Rows from block 3 of a small image classifier, named by matrix and row number. Rows with one number within an expert belong to one neuron, the router's apart. Each number is 500 + 40 x the weight over its row's rms, rounded and kept within 0 to 999. All counts start at 0. Numbers have three digits each. After the name is the row's rms in percent of the matrix's.
Before each expert's rows are labels from the 100 images, of 14848, where the router gives the expert most weight on average: "strongest on" is what is common among them; "colour at peak" is the nearest of a few named colours to the mean colour under the peak. Only what is clearly more common there than usual is listed. The data: retinal OCT scans (Kermany 2017).
# router: router (model.blocks.3.mlp.router.weight, 32x256, trained with AdamW), inputs 0-51
# up: expert up (model.blocks.3.mlp.up, 32x128x256), inputs 0-51
# down: expert down (model.blocks.3.mlp.down, 32x256x128, transposed), outputs 0-51

# expert 0
strongest on: finding: normal
colour at peak: grey
router.0 107:433398489485559519524544511484539520481485523518465518467529519474457483497555446528561551495506490558536483498498470511486549446502441534521526468514529552
up.0 093:489433523480487441509432499531516467512525459483487517596453547567436502461443507558477491478487528503515470522540481544436467502466497528506449488515504625
down.0 103:501427434515513485550568487433520473517494493465390533502509438531514537494533488457494594492543536542415520483558537491460417486466500523489511454562543488
up.1 087:519535519472495502533454494450463428477490521561572475477563427487504469533536484466568552499511464463530520509499485433486596457467542471475491515572463544
down.1 100:541510492429518490427528546551461457480512496493459453448493532560472530522486493534541545552478452474422534491530515602480532572500452480475490621505515532
up.2 133:498441450495497490598463512546519533494496585510482456550546579532427534458509483505507498565503443547557472576534545517531572534547499509499515545497506528
down.2 098:505460495535465535512531454487428547504529524482533437546590454523518420529518561491502550567487465473460458502492513527494449496496544546440535586497496507
up.3 085:581474489499527534495579511509480501530550590528494552524483477480479493499537458563519493521443538491471498539533491507420484528562482492540464473449506471
down.3 096:521481519470502498533478567530522546451497515413495567538503451489560482489517496509488494508502559549507424478499491461529469420481478509593460466506509449
up.4 089:482534529469485460447589542371505607438518489524529531470479534445463518518509464459478498494481544463548556468529502554479497505471507474498484470541552503
down.4 106:505523482433501478565415589486474539493482521409410511517495480521491446592509504467512460486506573444482505566503542492397475465458501538556492575481519432
up.5 084:416483462468519506478497519494386527419543506490473486602553505440492497498480516445529506446460546574550460585511535550502573485524539484492548533548483434
down.5 094:510445572585490491576521546483514531468517503522527487505532503554522408536474481458496494515544488447505497471486461486521465509457484484476485483449503483
up.6 069:481494496544499430487502597446479446433483535486506517552446535546490538547547452525438512523484424527493572495490515361475494552515531511480462507496457570
down.6 085:528456478432488486414478421521461555485508494535499580518473534553542486495562561440483445556498561416531480500491500485481481491536514509551515482546467467
up.7 089:464476484469464480524580530434485498492525504506530467512568451585494495457481583500518508461419549523539543486500484486496530459466491524440531451547521510
down.7 092:510527500484520487535497478545523507498517508507493484498519521547520475533531445488524452488519559502561422504472525495477526492509545453489544513446505478
up.8 082:471499563522492569524506518504526391476358523477467506483519515462505525516541519546462488547545525515495467517570456504525475512553478508500495509533556480
down.8 092:551518436469544480504471478481521478467516505462428479588438501499518524511463504555485561473496588650532525493504541482486517507455500500498445452490512502
up.9 078:581479515468540494460449468459495605474480447603481521511484473515483519489502466561530547487492481492505515493589506434556490546472470402521522484435463616
down.9 101:466471540486502511523534476485597438556519559457492596541554471487499529493486458535495478554523433471465503548468515506546508444580512600553592421559527466
up.10 091:561551507475520477483582492469563471468524556556433595441479474491527540520487495485476451438536459492512596487470509450509446518525438550475493567435488492
down.10 100:516513535410476437462460506599414534511529575468409534553472490541539544528472501468502479514525404443469506509552518496503493439484537488499551547468447487
up.11 122:515481468442468469499447421448501506491506507480465541557489499582483513472462446539491502503410482536459478527404501529525532500594521469497528521478510510
down.11 120:542586513402528516389555494503516543483514626478495482555524537530456547513477468579490511541532514509470468485467562497457562520505519504456519561565506445
up.12 121:488508463516501622442532484467393511470521526465499481425602481571494447456478577497516501485544497479435537470499421485489511475481564489435533556390474450
down.12 099:526569490535604531575551507496414510497491540556466490556548498502581512504490427471506486448536492476490521467533456526529556515512492489506587570428514483
up.13 076:446542496534498522461489509528461459477503542537549544475543546438537543496475586484518574436520445513495514449488562474457550390504587453436479533459473445
down.13 085:522492445473439489525568475526380534458513493524483478435414466524550441526533488489538530434504543595482505522515489509481466439492502541514472491491466565
up.14 068:491524484455433492480524444475558570525499538524450468495530518504506528477490485403581551518520485479495440475444580526520548508461545453549475524494526517
down.14 090:503542506538481479477490500507456468441490540462451569497542474573505544453580507556448455467509499554456500458471456483545560507463566549516533484487472503
up.15 091:492518513518521533473495454400534524499525556532505465530511520486518501532455458543483488532460434475511550522465532518484462576437512492477507519437494548
down.15 107:494450490416547450482545454467566449497478525466422486509492525473479536543526472590488507537467582553465505535494500513484537569568528472505496490473456453
up.16 067:509482458465519563495510506552452498545529472504545525580481446496535541552523501566495533507417481549505470538530515456436521482475466483504505494450504534
down.16 097:467541539494506511458523491593512585466548452532487472517440529540455476513528471527504526543534523527522554468529406496472459497460497509555451518523487411
up.17 079:446514504528555464475487470525443499528532485551544590538497457518431506533425435491537487428514513501482532439453493479448511530472507532517453543490434456
down.17 097:515473478519533492552544533503473518494487495587544554443509481493489525492569516427478548500475442456507516455526502459494469475503520435456499507592532449
up.18 057:558535532467386584489439453485473465528563545480429536468576468507471491461453507500536508406572498524449440578526491513567446532581543534532487504491522474
down.18 082:492509473514556508488553644518461524479509480481504515540547483435567465506474519481479397480458543466464498476523485498529547503487489479497448415464516514
up.19 073:510501519538441499474434383559442504450505520517420487583564445503479443502448565505472545537501544527476538552565446457558519577472549440499461548442549454
down.19 101:513481546500512487557542475517529507487464589452486522617491521467431474493496426566514496613493464522473517452521552523493550468517514476523395413422590529
up.20 074:449490491488433420526459624468420539455424530483431540503457444499522530542570540476463496423560521497509528513503517447434493456485523466529460481539503508
down.20 099:541598571533567498517533447471549479472521449494474471512433518580434551495576535473464394554451528520528519452524455511501556521570476419541479405430482532
up.21 088:511522501487567515461566485495490631518556576484539533469479460431467470480427489514493462527449518497556546484468522475406454525463514499533486484486574547
down.21 099:490475524527549507554503513457521488475510515436434518596461513467502418486459534549491437469514590507551521486485429489485538565466481464569375478506532437
up.22 083:457497552462491516558445467527505460432434483500483524513592488514505514479524547505421557511525483567485492424521473525559483518487503533557474476496449532
down.22 103:438599457504550499482482583477498546467485515490489445491495516511500428517421496508527486467483524529493530489464540554380525423478477492585539507496519531
up.23 125:504509523490466534447581454501515487552500480503547573491498495539489507526465423430487510482545482521465481469492457456570478505496520466519481400542478563
down.23 096:524534436497522517475484510482483561489545496521551532470449518484480454454515517443538436547518542432441512524513509509534458536505454490477563492507474549
up.24 108:504552495515487493480582529520522500472560455507476496513452447438491468515473526512518418487563553521435627518443444445449499513451515483494463393536497575
down.24 102:499550520470517515491516470506510480529488498547545449486609469630580554491474481484512496529565496428476516466500431448503491526523496497529462515387500464
up.25 110:503579522502456505420463399514466512551531540447551526554477488491479402497481470576516461494460463543447492574544500476491454483508482497511482502572497532
down.25 098:426499462485497512491561537439499535508504528474511447506489502556558499511451458433487495496553531496465477493486497498479445532483522508475592501564498402
up.26 106:514491520527489478442452470438457510509579451430469380491508532540508515459488541397451496547493511430485540479480466457460508462497563473479440520493481519
down.26 101:561505586449552495514475556476471465491510539514494498498470486504569438536527590542506434496452630471536516524528466509502505533497496541558426500462532474
up.27 089:529471460492485530529452394545482527529516517500557538543544505527509441534447586512438524548476472513507538501504473494504480562463575538468521499440492510
down.27 106:467542462483501471585474518513494467498532550462466492615533479490507458564451516580502544521455562501433546520498474499510458471554448474494520480457525409

# expert 20
strongest on: finding: normal
colour at peak: grey
router.20 106:483441394526499574497581489564531537474495454522512480493561454440530475541517530497510506557585480452436574430525518522510452498549466490511487503518497455
up.0 072:555495542518469430491443518515407529446443450507457523497513512419531502522512468491528495543458474487480499605557470527554521563448524489502478519528485446
down.0 101:486481486555496494495517530519602506462490552503530546561474540517523559562492578558501506457515507563490470448491479434467508521451525525510440478509480517
up.1 110:464492455411476498530431521507518490512540511507461535517489500529469569471530491471441489528487456530421412545435472457491540520508515467553501486569463472
down.1 106:433538407528451513459488452553564440475500547468477470528520488462506557581464521487535431462521504537425520468502531490514471530444566511459539499586530503
up.2 083:530488537521498565542470395481425488458515477438461497455483523460506489512454551495521484515531411471481562470484466526493460499515482434506514557490475506
down.2 092:499462494474534504529560528450491536503527499502454475498469454458510464541597485525504503493513552517557520524504561462546473512606477567438562474551562440
up.3 095:529502447358470514538463492444520469484514450451492548433432516541466526517483458444428416568548552493455441495472453504474516448512527517518421488526457446
down.3 095:423480467468497506511503484485474460476459520492434524426507513487524432490509560567526561503446415594512499560524540515486424473518526517494458444496502437
up.4 129:546444533546457528507430523529455517512476491469505555531571457574534577505517530546575475493496441487547518535490521426494464503468465445470472597558507553
down.4 104:554513480532529532476529551479468507501516559482419467521575441578522457550479531386514485491530415526497509484518538489491499472505532552494488601504493580
up.5 096:531519545474506447551468507489458468475562531438493529472504529502506525384495468508491519593488477525454613484513494520474535478512559523518528504489541544
down.5 098:478481460558499495578463534466494454505503488538445504443510482461390436445551487493476519474478518507579502518521503547533492477552471458542505495468563530
up.6 109:411535521535538517515531415485517474492470445490503465388549523510489534511477483465520559534476494510446438514558522479545500497466650485447477507531473418
down.6 113:477536425495457489469496474494492438503494465496534470473435554524420533516529463445481442540493551469459535558460485517563511441528437497476540470497537458
up.7 068:511548496543465484507521398487560490523449595532470470460577528522508454490498490501549463510505479497498549441485499553488547487497509562498498503533508539
down.7 090:513520560553601478564595476443446533490452468456442492529497427494493544521527497492479496574484467502465521440548471532487507532540543479491390471463449459
up.8 109:542489522489498413487512464482505551546500482546550443532476507556485571496491480530549502551503537455483508546476460487447482569501454495491506488440457502
down.8 098:556528483534445476540480572512504447538466482483534523495581468509448507569547572549509431477513383555567485492488517446535514479436482456467543596485567467
up.9 076:527537582533502464552539598532472449477468431561481488465454468512515485499522400537472528574458475569523506605505473483470466565498514461518461562470524504
down.9 096:483512510501558492461445545443514438521497500445454457580503519524418495502498535561467489536538426498619502544500478527532536443553433451554476409481487476
up.10 097:523502487522536447460437449502490536526481456504474511580527461517541462529473513573425474527571533531475430513459498451522518506499475515503541473496512511
down.10 098:465494475459497491457493552497403543552479592537490506503434525479519522533362559439527495466496442532534449504501449484420490438531439509546543590468450557
up.11 114:535497510525434503523492515531490474540454466404489554529473445474561546479480483547513494469491512495471570539485494480592467463536543467528465473493495514
down.11 095:482473514505470493447464531485468448526513456537575500395522464545497481416478521476522449478514498504498485517505519499436492457448548492512538528508506503
up.12 125:493520475450413436510406553526476504469511519428459538508352532414512487487476475530503499530501529478481519526526529570557500484517557502489492492479485535
down.12 100:485455509358458503505494495481568497532490465472510486494471527408476473455498519393503594531463492528477524536467505486504463547518485514501636519536552564
up.13 106:451446478531527585548470414545460503515416500510468446492521510544482554484521469468518556573470497502520466518487556412507471466551454499501539492473525489
down.13 107:445451531519557526515532555414504456508450507490443456612573536525510445479459577493482529468469465476480491556477510531544562502483529509386487548505539454
up.14 119:467437429513474524548572532552526524476561570510522523500469461501549435509518519537510463510503518491482472436522430425505544518518495489452498454502524545
down.14 098:519448472417546498457551603503514545467512639446553491447413493517484412457518450503461455482516482496549526465512478515431538430501493570568541593530487511
up.15 074:482498513535495485545504502536485515544381490499474498461565509435500509498498489373423572578496534502494557496491545519558480497520505496486484509501540538
down.15 097:466556483527503516490371512488519455456538512536548553434570486491504522482450491505479465537550561507534522543444454536558515564500495511498428468470492481
up.16 093:529470536417515511527561590507589500524511490505521522484567521499588533537567524530490486464494487479472467527545496520483504545523438500533449477488460533
down.16 102:493601515482486535520463524461501558435485553488593526518493457493574469436490493532480430453510468437471449518462489498489519426486516545490505571498559504
up.17 129:465467512478589514477550484525597497495505513403552480447455450528476471448527461529428570450526510505454531506480505473492455520469485512470477508517424498
down.17 100:477541497516526490477499497459422440546467517503533461474569489571546565485482457533490488498478527450545502583471471498523422509499556461510559439506498519
up.18 147:528564584541543542544540496408475507489460470540495397545538419555502584517522517475525451502499535495419472482416447498497496556481560491528515449548510503
down.18 110:460578493476540546474482466498444489528460502494451536456457480552464556497502454455515491507498528573471524496454524462563450451530585475463584453486545491
up.19 091:405479478506495548451542528517527466449506477506498476529551470538502485508455633536451478552459497479535547502559530510450479413513552475532455463530540567
down.19 095:454425546592386506532453484522481555473538534519492522489500553445479475479505444479490508464474557485540475499476563446480476532469502539532488471470548485
up.20 104:434530519494460549583518546469471356481542518556481514521429510490471480494538487510444541544442456480574488503461525553596509492488547533615516458501507466
down.20 103:490445458536541495510390516459432571520555530444492560537494492450505408524455474525506447520549500516546520490527459473427452540479492543512539496415504514
up.21 102:502499521456526506454529513433570462484529550520608454464479547477403472520498502572503498507519527537503459526507460510403533512470468480532509495551490470
down.21 100:535516445493473465478398505483516495504503525462512501479509503474498566433560501516541557521487468520447533532482553488534472444549550461539370501494502546
up.22 090:512529524460471532545601431504523488450568501512475465452530497528469510485515445438520453512505579509512533474505526513495554470503485555528509542541425479
down.22 096:495536560521457469513483501544491463499513522517492477473509477508497512502589548519525423540501503479463520482482483521482502466500549523545515480482570378
up.23 088:521521504557478574499502421529536518417408539486507425523580515518519421491492494468517550519513526541457493485491441541502514517503481447458490495511535448
down.23 095:574509565476500502544407548466520490490460452414552544517518516535496508534522446568457499482485588467489468475499458528533584499554567501507480467536536485
up.24 111:452562447450538518473357516494441498483426566472573481546464534487472503464536527500499519497447467570487500457515473612578490496471542514535508446493512454
down.24 094:474467485427500484458524495534618450538490552435472572469504482561564505508498561584492489444510522481542497525501497517515516434499565499556574545485535542
up.25 071:425521510535523498526409578522480461417566540453434512571539466491514469521438471575588562536506476456542453487518508544483603517485426466510496509498461529
down.25 092:510555422470550522506443451548451580512509465506438555518524525453444481517519531532511543597500507462519507588499404460491556410536500445507435510464483494
up.26 086:511462528459556443520467505475509513537473466470497512505509552480487592525457485507439479498569546486546451509518488504459531510529469539560509477469444492
down.26 091:511493498551512520537515467473463553459460503552531416567460545489480478547455542491525523516489569538530497469468483509511511516502522386524461525555511456
up.27 083:535541477494525468458493507461436478470416488516420496468500464532507579443431575508445530510475452502492529453506534503475512478505531483456527493470506481
down.27 095:446549472446542495555527531445504511490526534514566476375480518557522466526493542535500469522475534498396509522522547546433436500515483428534484494506510484

# expert 2
strongest on: finding: diabetic macular edema
colour at peak: grey
router.2 098:488459503495446575499521540535572448507462506558521527465565434529498442523513529507558543452467441542517595509534477524520514502517524503442568530524526543
up.0 080:513550507512518496501511424547448469477437477447442510526586492417500507521482512478489448483457475418507498505437588513551573458505538517527523483538445546
down.0 091:553520529420569503460603443496469487572483556531538505513449475516508531482475455585509524494518477461499483479535518444505461436482544486495453440487472555
up.1 087:512514446486518503471564471494442474519484471548489514477496499481493509505496473530575503454556453510419412474472528559450485516455568566478456491483475503
down.1 093:504571502538465496515457471555419495527497523535501445508509492517559518527549442497512483558558531469463509540501487498514507544499495521542540479526469542
up.2 111:472429436473500477507482560516485497530542513566523551542476464493495444477461459502475477505501469512522451455520440433485515499495532522527402441432544551
down.2 106:448449444514504495509485540491442558508531505517458480567468489484481511499439532519492435550482508487424515586496433557527441471468555538524597463442460547
up.3 101:526552458462418478531474477511521484457440497444456445452520522519521488528501510481532544460476490486507543497514512476497479525483514532530486577481506547
down.3 102:534424569506502525477565391496501468521540533494480512479526525513523552516478402510507455509456411503528490518476544523534522483488486535404526544448446462
up.4 117:457530584470465497520551565543486472501532424462471515504401536472506416512505489535515471444505480533426576532438547522510470474471456495553541520509496509
down.4 113:505509459534502486460541464549575487501543509550566467434495464501531436553423552501518492537495550449516455523535469529530608578487509488525520474516509575
up.5 094:479548526512441525458567558481607467453480518541499482527476492529585485446493459541529518543436529464469438512447580540464497587505531507571512576507530444
down.5 097:484528507498430543404489512476399456513522528492539515658468525538486554497534536445485479516449466569465450491504487508453505471460561570514500486514447497
up.6 105:540549554469496498543451412542596486556452543528460451531456460506469455504522529543569516536477476554448501488585481410532505517516483566487488517511431510
down.6 094:520524499475444525441450493515548466515512569500553499406477538521562363490599440523503470462511455544509529500494538462478453410485529479509474509469574498
up.7 096:544547530511477554474479387532420467475521518588556524395539497512459533537496465511534508535466462479480471512449497488569526467488516425469461542484466527
down.7 107:478450566531455523524430501429627433491508542489487510562522531505456444423549494412483612505501520535495545539541454485496489482522494533500427441482537549
up.8 098:490474399535552505529540461577468512441624443497529517419483506484496445524444517485435511546569389514464462526468457538478521541530508465494431519405479419
down.8 093:509477485479557507515441521515516517468495463490483519537457533484489454489574496469492545501499520487506500533475489448497544483492505547584594466498521558
up.9 097:549546490434435490508489539463501428439472498465563462480465533540444527492504498487507530501536487489488535533478479415444581512570535415502543553553452487
down.9 096:512457526601545534512544513453501501503521518491443458482506533468542384454510457403525512449496537588455519488522504536526498519500464515375547494506520571
up.10 100:437503474536523436491517486483435523505513558571466475455535482496435409581525526520509501459458504502538443507499502540544490454492518483537460486529487472
down.10 096:506487477441535492450437491449485540550498417495526527474499501562547496532450493535526466499499603456399519535464448461512523532482520531591589475485500555
up.11 092:529479484489435544454494446438458509504600483489562535564513557445476500487451509521509554424559468583521476537495433464542456518458544446451524481481458500
down.11 098:485467499523488516463481462469565540495496588465573541475455460448517451478501497457471529472431488506462487539500548551413456460435482458422561457502559525
up.12 085:482550483558490513448584496502476587542488492425517549497449544519514482467504459529502525505533415496553533499552512523427482504524469494436453540432555532
down.12 082:599448484495482502524498496435516470505455464522397478495595484519587486504513518559495449521502518511548510501497517495466511498453510507576455573604519506
up.13 092:447519512441442539582485537438457527489523440570394483428489540466553518452527499465520504496543497520499491455398455498573408458512427464484381448459538485
down.13 087:488507483438499463453424513477550515474518539475526555493468478511578497556477548424548432466560428453464464519498489491477528511508449456492505493497517458
up.14 110:542544503479487541468463504535375520458455481537552500530471486519454494488445506444464566566489501463474539459448492492431560532440521487536513544412481514
down.14 103:528459543580493523442539541475531518482494446535457445491427466580530565466570397503471488475520503470533538553507510538467500574464501519469478590584528478
up.15 114:486541579578534518503574477491556464497523505584468511524476472476434398514477473582483422534491558469504564516585453485464532491457559585528491500505469443
down.15 120:473498547487509516482539545492482546523507547497447551557496505511524440517470539477486533476509554496450498476495505473478538457526481557564388532478488408
up.16 115:469490490537493462505493532533525583464535516470539476554451519462494493521501502529503497514470477529509436453536499449527521482497547545463538511487527616
down.16 119:514513524623493513494538464555421524540506443573586568479528481553503457524473467465518533494537521534494532524527549453492500598513416445530402587547505438
up.17 113:479520527467515538567482509503528478481562478450443455531422433578473451530443520544460477488496462520424476521464462528452493497413511454532531464495493572
down.17 111:516515426517453526483452493465533502480469426479454546429555516489515541471564481532490460522478448487543454541452535467494549482501489569501484530561497542
up.18 084:471503465527502547480527558540587470511551450498412490582498531515496441550494505427513506443479470516538550566497462519519513464533472577553448541492439477
down.18 085:508527508574514505519488540450491515523473508523581559471515456519474553540448498509469556534517448526452530484468530473438436522517521477439566439488473422
up.19 039:548487526476504492488492527515483501557510560459554529544413411544553486502444502466493515437489581509489400466463466583487529516539539555481509490442546511
down.19 038:487455509470467471460478488559554520520467501566429518425518501506513548487515490462510418519469522497510545482487545462547529530488487507551476470508514455
up.20 088:451469462546491457513502536500453471485438505508411596465523508556553523479482506459472462508494455483438545490453510455512501453543538434477523535534459421
down.20 090:509482589498530492534466502466390466467550476468503418540524472447516514507488502481498533512486480496506503498510447533483482594469488483515492387504508498
up.21 095:439509501480457530474487480498496487447502503519527487497494492490530513538521452487543525541453541484432556464517459471486533551471482539478523527467539517
down.21 099:535491554532503508518590468473564497501515471502458554493537478488517418441498448520494511496494465526497436438528523596489509517498475433448496616502520437
up.22 111:555506494428463482515499505489467506507542552499496484597487444539470602460481531539488487568491504582528479520496415496508461513494515451532518378503537498
down.22 104:504524460553420488425488465590515509534495542467461533436429502511518482483540517517514504474495595514498451549467458467494377463524508540546554463511523457
up.23 062:482523446502483502539490521527424567503495484533480571525529513540469589523414518475524482537516517521461506528504518424501495541524566535549525465600519484
down.23 071:538428530558506456467542426450469504447487464530453500525532507497516481513512452571462494556493466455590522507511522513517511497510552494482448528435497472
up.24 106:485514413414465546489467518486584460467445475513479512487534521531387456470509552572450480451495492502511473521462519486462498504507531449469495506527511533
down.24 103:560563530456486483459460399498413483514517533453524523460465484481467495442460484553527529508488433512500478497533504570516422492523484493488548574494483438
up.25 077:486451533475497515568518490465447532454471545496431420464493530468508450511456538498500587510476498504584511539496562551516518507508499473486488491498458501
down.25 084:478442500430528503588428537538548457492429533492512514461445522481430537498543517487471459471493447474459503506489469559506485462508454537487518478549498417
up.26 084:502462529517536511460443427471524477477389520478487594498553515497482503482478521480529472517600477491522470464533497478563520479494521526515537558559554432
down.26 090:522463511471409546449506468509525485514474505343529508460414587513485498419486519526495525479560413486451528506474525495525398462491528498478509515444496542
up.27 095:511539503544510515458568518487510590563496469557467480465447476511543544551516439547460455485557520541517529482521466507522508522478464563545518475455554420
down.27 095:516503570461470495494499430524511491479519550523533473452538407477508408529525499482514431568506534551501508557524482489499434494448516464457478537527505521

# expert 23
strongest on: finding: diabetic macular edema
colour at peak: grey
router.23 097:548542482520580496477512435548481471469594448536508444493546464454515479497517470492470461570564456510471559466451459571527554471556494459459444516417442473
up.0 092:547508510507498482507572561520532549470496518523505507466567475532458542421520567453483538516416481564561551496528468536443468488471525519454418436492517424
down.0 100:497534467412587510486401547593462418507482500521529556485536508480477436501554491527506465461526508388444487517516516476442460457498436484498560509456445521
up.1 092:488448461512535547486526503498451477509512505522465485519580504512535548563477555497570451451552480464540467455464567549537527497466454516456433501484481464
down.1 093:518478460521480507548505476539564510443533537430480584482450458505456493439452435522498438563556467460497495529505438493444405474487524465480462462527488450
up.2 083:501522486428492531531464536552493497488525491481559578500541572472489469532486571468537516520442478495457487511593497506554474517511482485484468518522502475
down.2 089:518469488531498483404538538497613535470502440513411473524439502521527476483520543452500477462525571514533534536438537493520509498531554519518574509488500521
up.3 097:540498454514496472517438563561447421512538460465452527513530501483479515524529554543516487525455512537447592450493486517504512472516577495470452481482504512
down.3 103:486485555592506496509472520477466507540514472514555467514538531525462568540438530493526519458506511461494477480471515499481550542522526531527580521598526512
up.4 119:471499561469523446491521456474508518517584531502474434426586459538510432533454575484450521590506468440454438518510397548453544500478531439536474426433507555
down.4 115:464513524474487463527468516458497467562510434462451542594545540513451431460548452552499511529488587522460500527523509515418556494469469547567474497560468434
up.5 106:428507485448490497492533518511489475446576506560497566468477563490522559467548461423550557466472514540470504536488534454528493511537596492517456493529493523
down.5 099:450509529522540480524541463481436503567487470494529488447433508545467527571555545473520520581522488509512495545481532455465453536508471546511576509466558501
up.6 084:513512486502507489466491468495486552441519495579507487456537499513519453487459441489525475548538510517553465476522536473547477504489518467555536497460489506
down.6 096:543513482551461487529541483491524497533518499550567530524436456509467525488601491498504453525500500504403549503521490494471505522476474489539475438523533445
up.7 100:570527458488493520466454543529483489484432486501518522547483467471482440483389578441492514489523515464488470469464425511506582482502482522483464527529478555
down.7 098:492531570549422476495527517473481487522500520497472611476576471434536509530502469474493470489540508443490519437517493531485526519438566512510475496499523547
up.8 124:468555487518519485500575441402537417515557450447504469468528522528432525559513546530585526464537436470469490555436528495420521547463574587539484480517527441
down.8 104:555477549501522494510602504488520533500499441500484483487486496521486524566582473545515521478471513434515478530493517499501445490523457485481513511535561567
up.9 110:470548526445460521512522484423538517469472520431440547489532451466509492541457504428492456495478513503533480495458420495546583439502566487543506504487496489
down.9 117:546487466492517501490490502517522481511447472521461488524488431557449519493535440473507438512503440474477493479507493479462492479508516428515487545546440500
up.10 102:483403455426531442474555439509582512505589562497525499499478527453428552518527549488518534536437547456550544528502484472521511468540570462474505528513443556
down.10 103:463540413413569531513481574450606524541489472458483527517437475553516447597483443448440497525557462514534519469521534484508475508471458499524552509445517437
up.11 077:501522505480432457536486569512507452528428532520472462506508425499540534513441489460484605512468478428478513559508536500493528530506512498430553539540441460
down.11 088:522498534513510543448496408492417524455522558466566504561486500535532560486458483584549463547493486501459479520456427519510544529479491538531469525539505510
up.12 100:504520504463591512454428473501605489466539467552457530534494522499561489510500466549504521479510504537470523527496581504522537520508490524487510432604474460
down.12 095:480442489471454491526628492542477505475452475480387487468423519523490541464521492565523463481484525488561516513461511518464455435569469473521485550508568425
up.13 095:475458487599592486456466572533480511477564524552496484499558507427511486553512462516498493476516488515476465534442456498527476506560519479518498483556417554
down.13 109:528488572507447481511510339541484519481460492522490460502476476489501500478435470465517530510495502491527553442509594604470505474503494471484543502465507415
up.14 099:466571564468535519458522482542441419544432539423539484500523470542503504482481457546449458510436503437524538482531515504607546499507503460550522511549509444
down.14 098:568590512525456508531467475464493486478506500496455510551490490494528528465476496542507526424550445540506466513485496559501437487501515501492482532459473512
up.15 093:583503475507522482456546442486535475517449516512432522455434530507484442479509513555570498545514477402500534585451490525468525545538408561506419515544516489
down.15 097:538480504525494525477392521438458452500489449438503455488462452542546486551453483582472560516476482500480481491568446557570508470440487535515481492453470475
up.16 099:564517452476598496511613493487554510523490546572531490542482478545497609584589431503519520517457530537497537534494504452490457495595574541453489493559455483
down.16 097:553518579512527497497483501480436545526556510537466535494480554456449437493571501449564501489491472543529533528493447477498444495455457587522581516578555482
up.17 126:486479458446449511481532513611430559490480444474555546452582515570565488444501503541533577524493521564481456545456573455506526496487504499504563480492517545
down.17 121:486508469445491527506471502407596470551443382569528489478536545465507525517571513449479553523464491519474496500489523497536454552454500560451582526462516497
up.18 111:536451481506556460431495424461497487545526521528499491528490466458539610473516540501516472581556462465541547498456482559439548509497509495525473482567454489
down.18 103:457499542550506529564503547440509476490465473449468410486470512540461459497490488463493547465442538491459502485450539510524489547519531532503438489528501470
up.19 121:542498492459482593543467553422548533514535488517459505536565441490588435473479562507534512516484495493482490488547470542461558491455506531532526465448525566
down.19 115:470489513558544547464456472504493535494513505497499509585383561488540457449532481562502430418523538490517525541491461455454515494506469520499501516558532511
up.20 086:566515463483528451552465523538559522566470473520429467498519494553469478487482492498479473502555469461454476470505569497524487470498535509547546580406498503
down.20 089:486515524548511526505512477483416529496475476619499516625559484470487468489392526596543491520486444487468514525533522518505572513525498526433501494516497605
up.21 082:447479506451542534460581530524451427562445496520384526528486520488532567513493457515541441437451518419516515587469449458532486468500504494499576500505527491
down.21 091:544485518506422478418592443522475540486507473515484539515449508480514478450530483471516458472491541534459536435525531437490480494484431496490590476530501524
up.22 131:480495495501472509488426524604499424519517449430471457505431492409646569530541430532560510610491489524565472506474469511527524524486540468467484483464488518
down.22 112:459509556476483495562468485546469523516554495535628485499551466555502509497416582501528589457472483498506508494469518499550487554480548505552547511504459532
up.23 117:476480502478494500579486520494498607538542525507496452473474445451535555592493487471563494457510534430501507471476481507562498505507504561486456449418562522
down.23 112:503465526529499478492510542447401491501496501504466493545478505504502483459455491477519502557514451512449529456511468477462509492497478557508554437454526440
up.24 109:458439464537488443538490477468526509532551430496488484456558496485422562521508550551564463552463511494466599539442490539540449454496550513454496480593489490
down.24 098:564560519517562488507496492528466397504459504461543503495470480519446459540461531477496514491482461463526519512493491503537512455488506560503493482449502530
up.25 111:545495457525457507501640493452588393526390471486530514479528442498476566527451562514428518511517511488459547534506478555556478433530503491527498507458529461
down.25 103:548446516442559508470439471422515497506485384492515530498469519489431510540474499495507481457490399491554532518448515471519463523490508450525514530484479463
up.26 104:495517521474489515536477462465521471485539504448554486472537507520529531563498469487519558486535459574520561466501503451509478527550454531513495514513480488
down.26 107:495466503574554490494528591490445471525526478555432517500522508541472486571483496536508545547530481424499448512453593501535597502498497482463476566540477429
up.27 120:488547494490450521534472538464498420448537505470495490501456464469477579472485572475527454480421513533517533469426478598567468538517534579520510425472505505
down.27 106:541451503535481515511500472538518524501514479484481543534449495515503433504502545471499527498471508474476530580486536502464541464507508460484553556438503489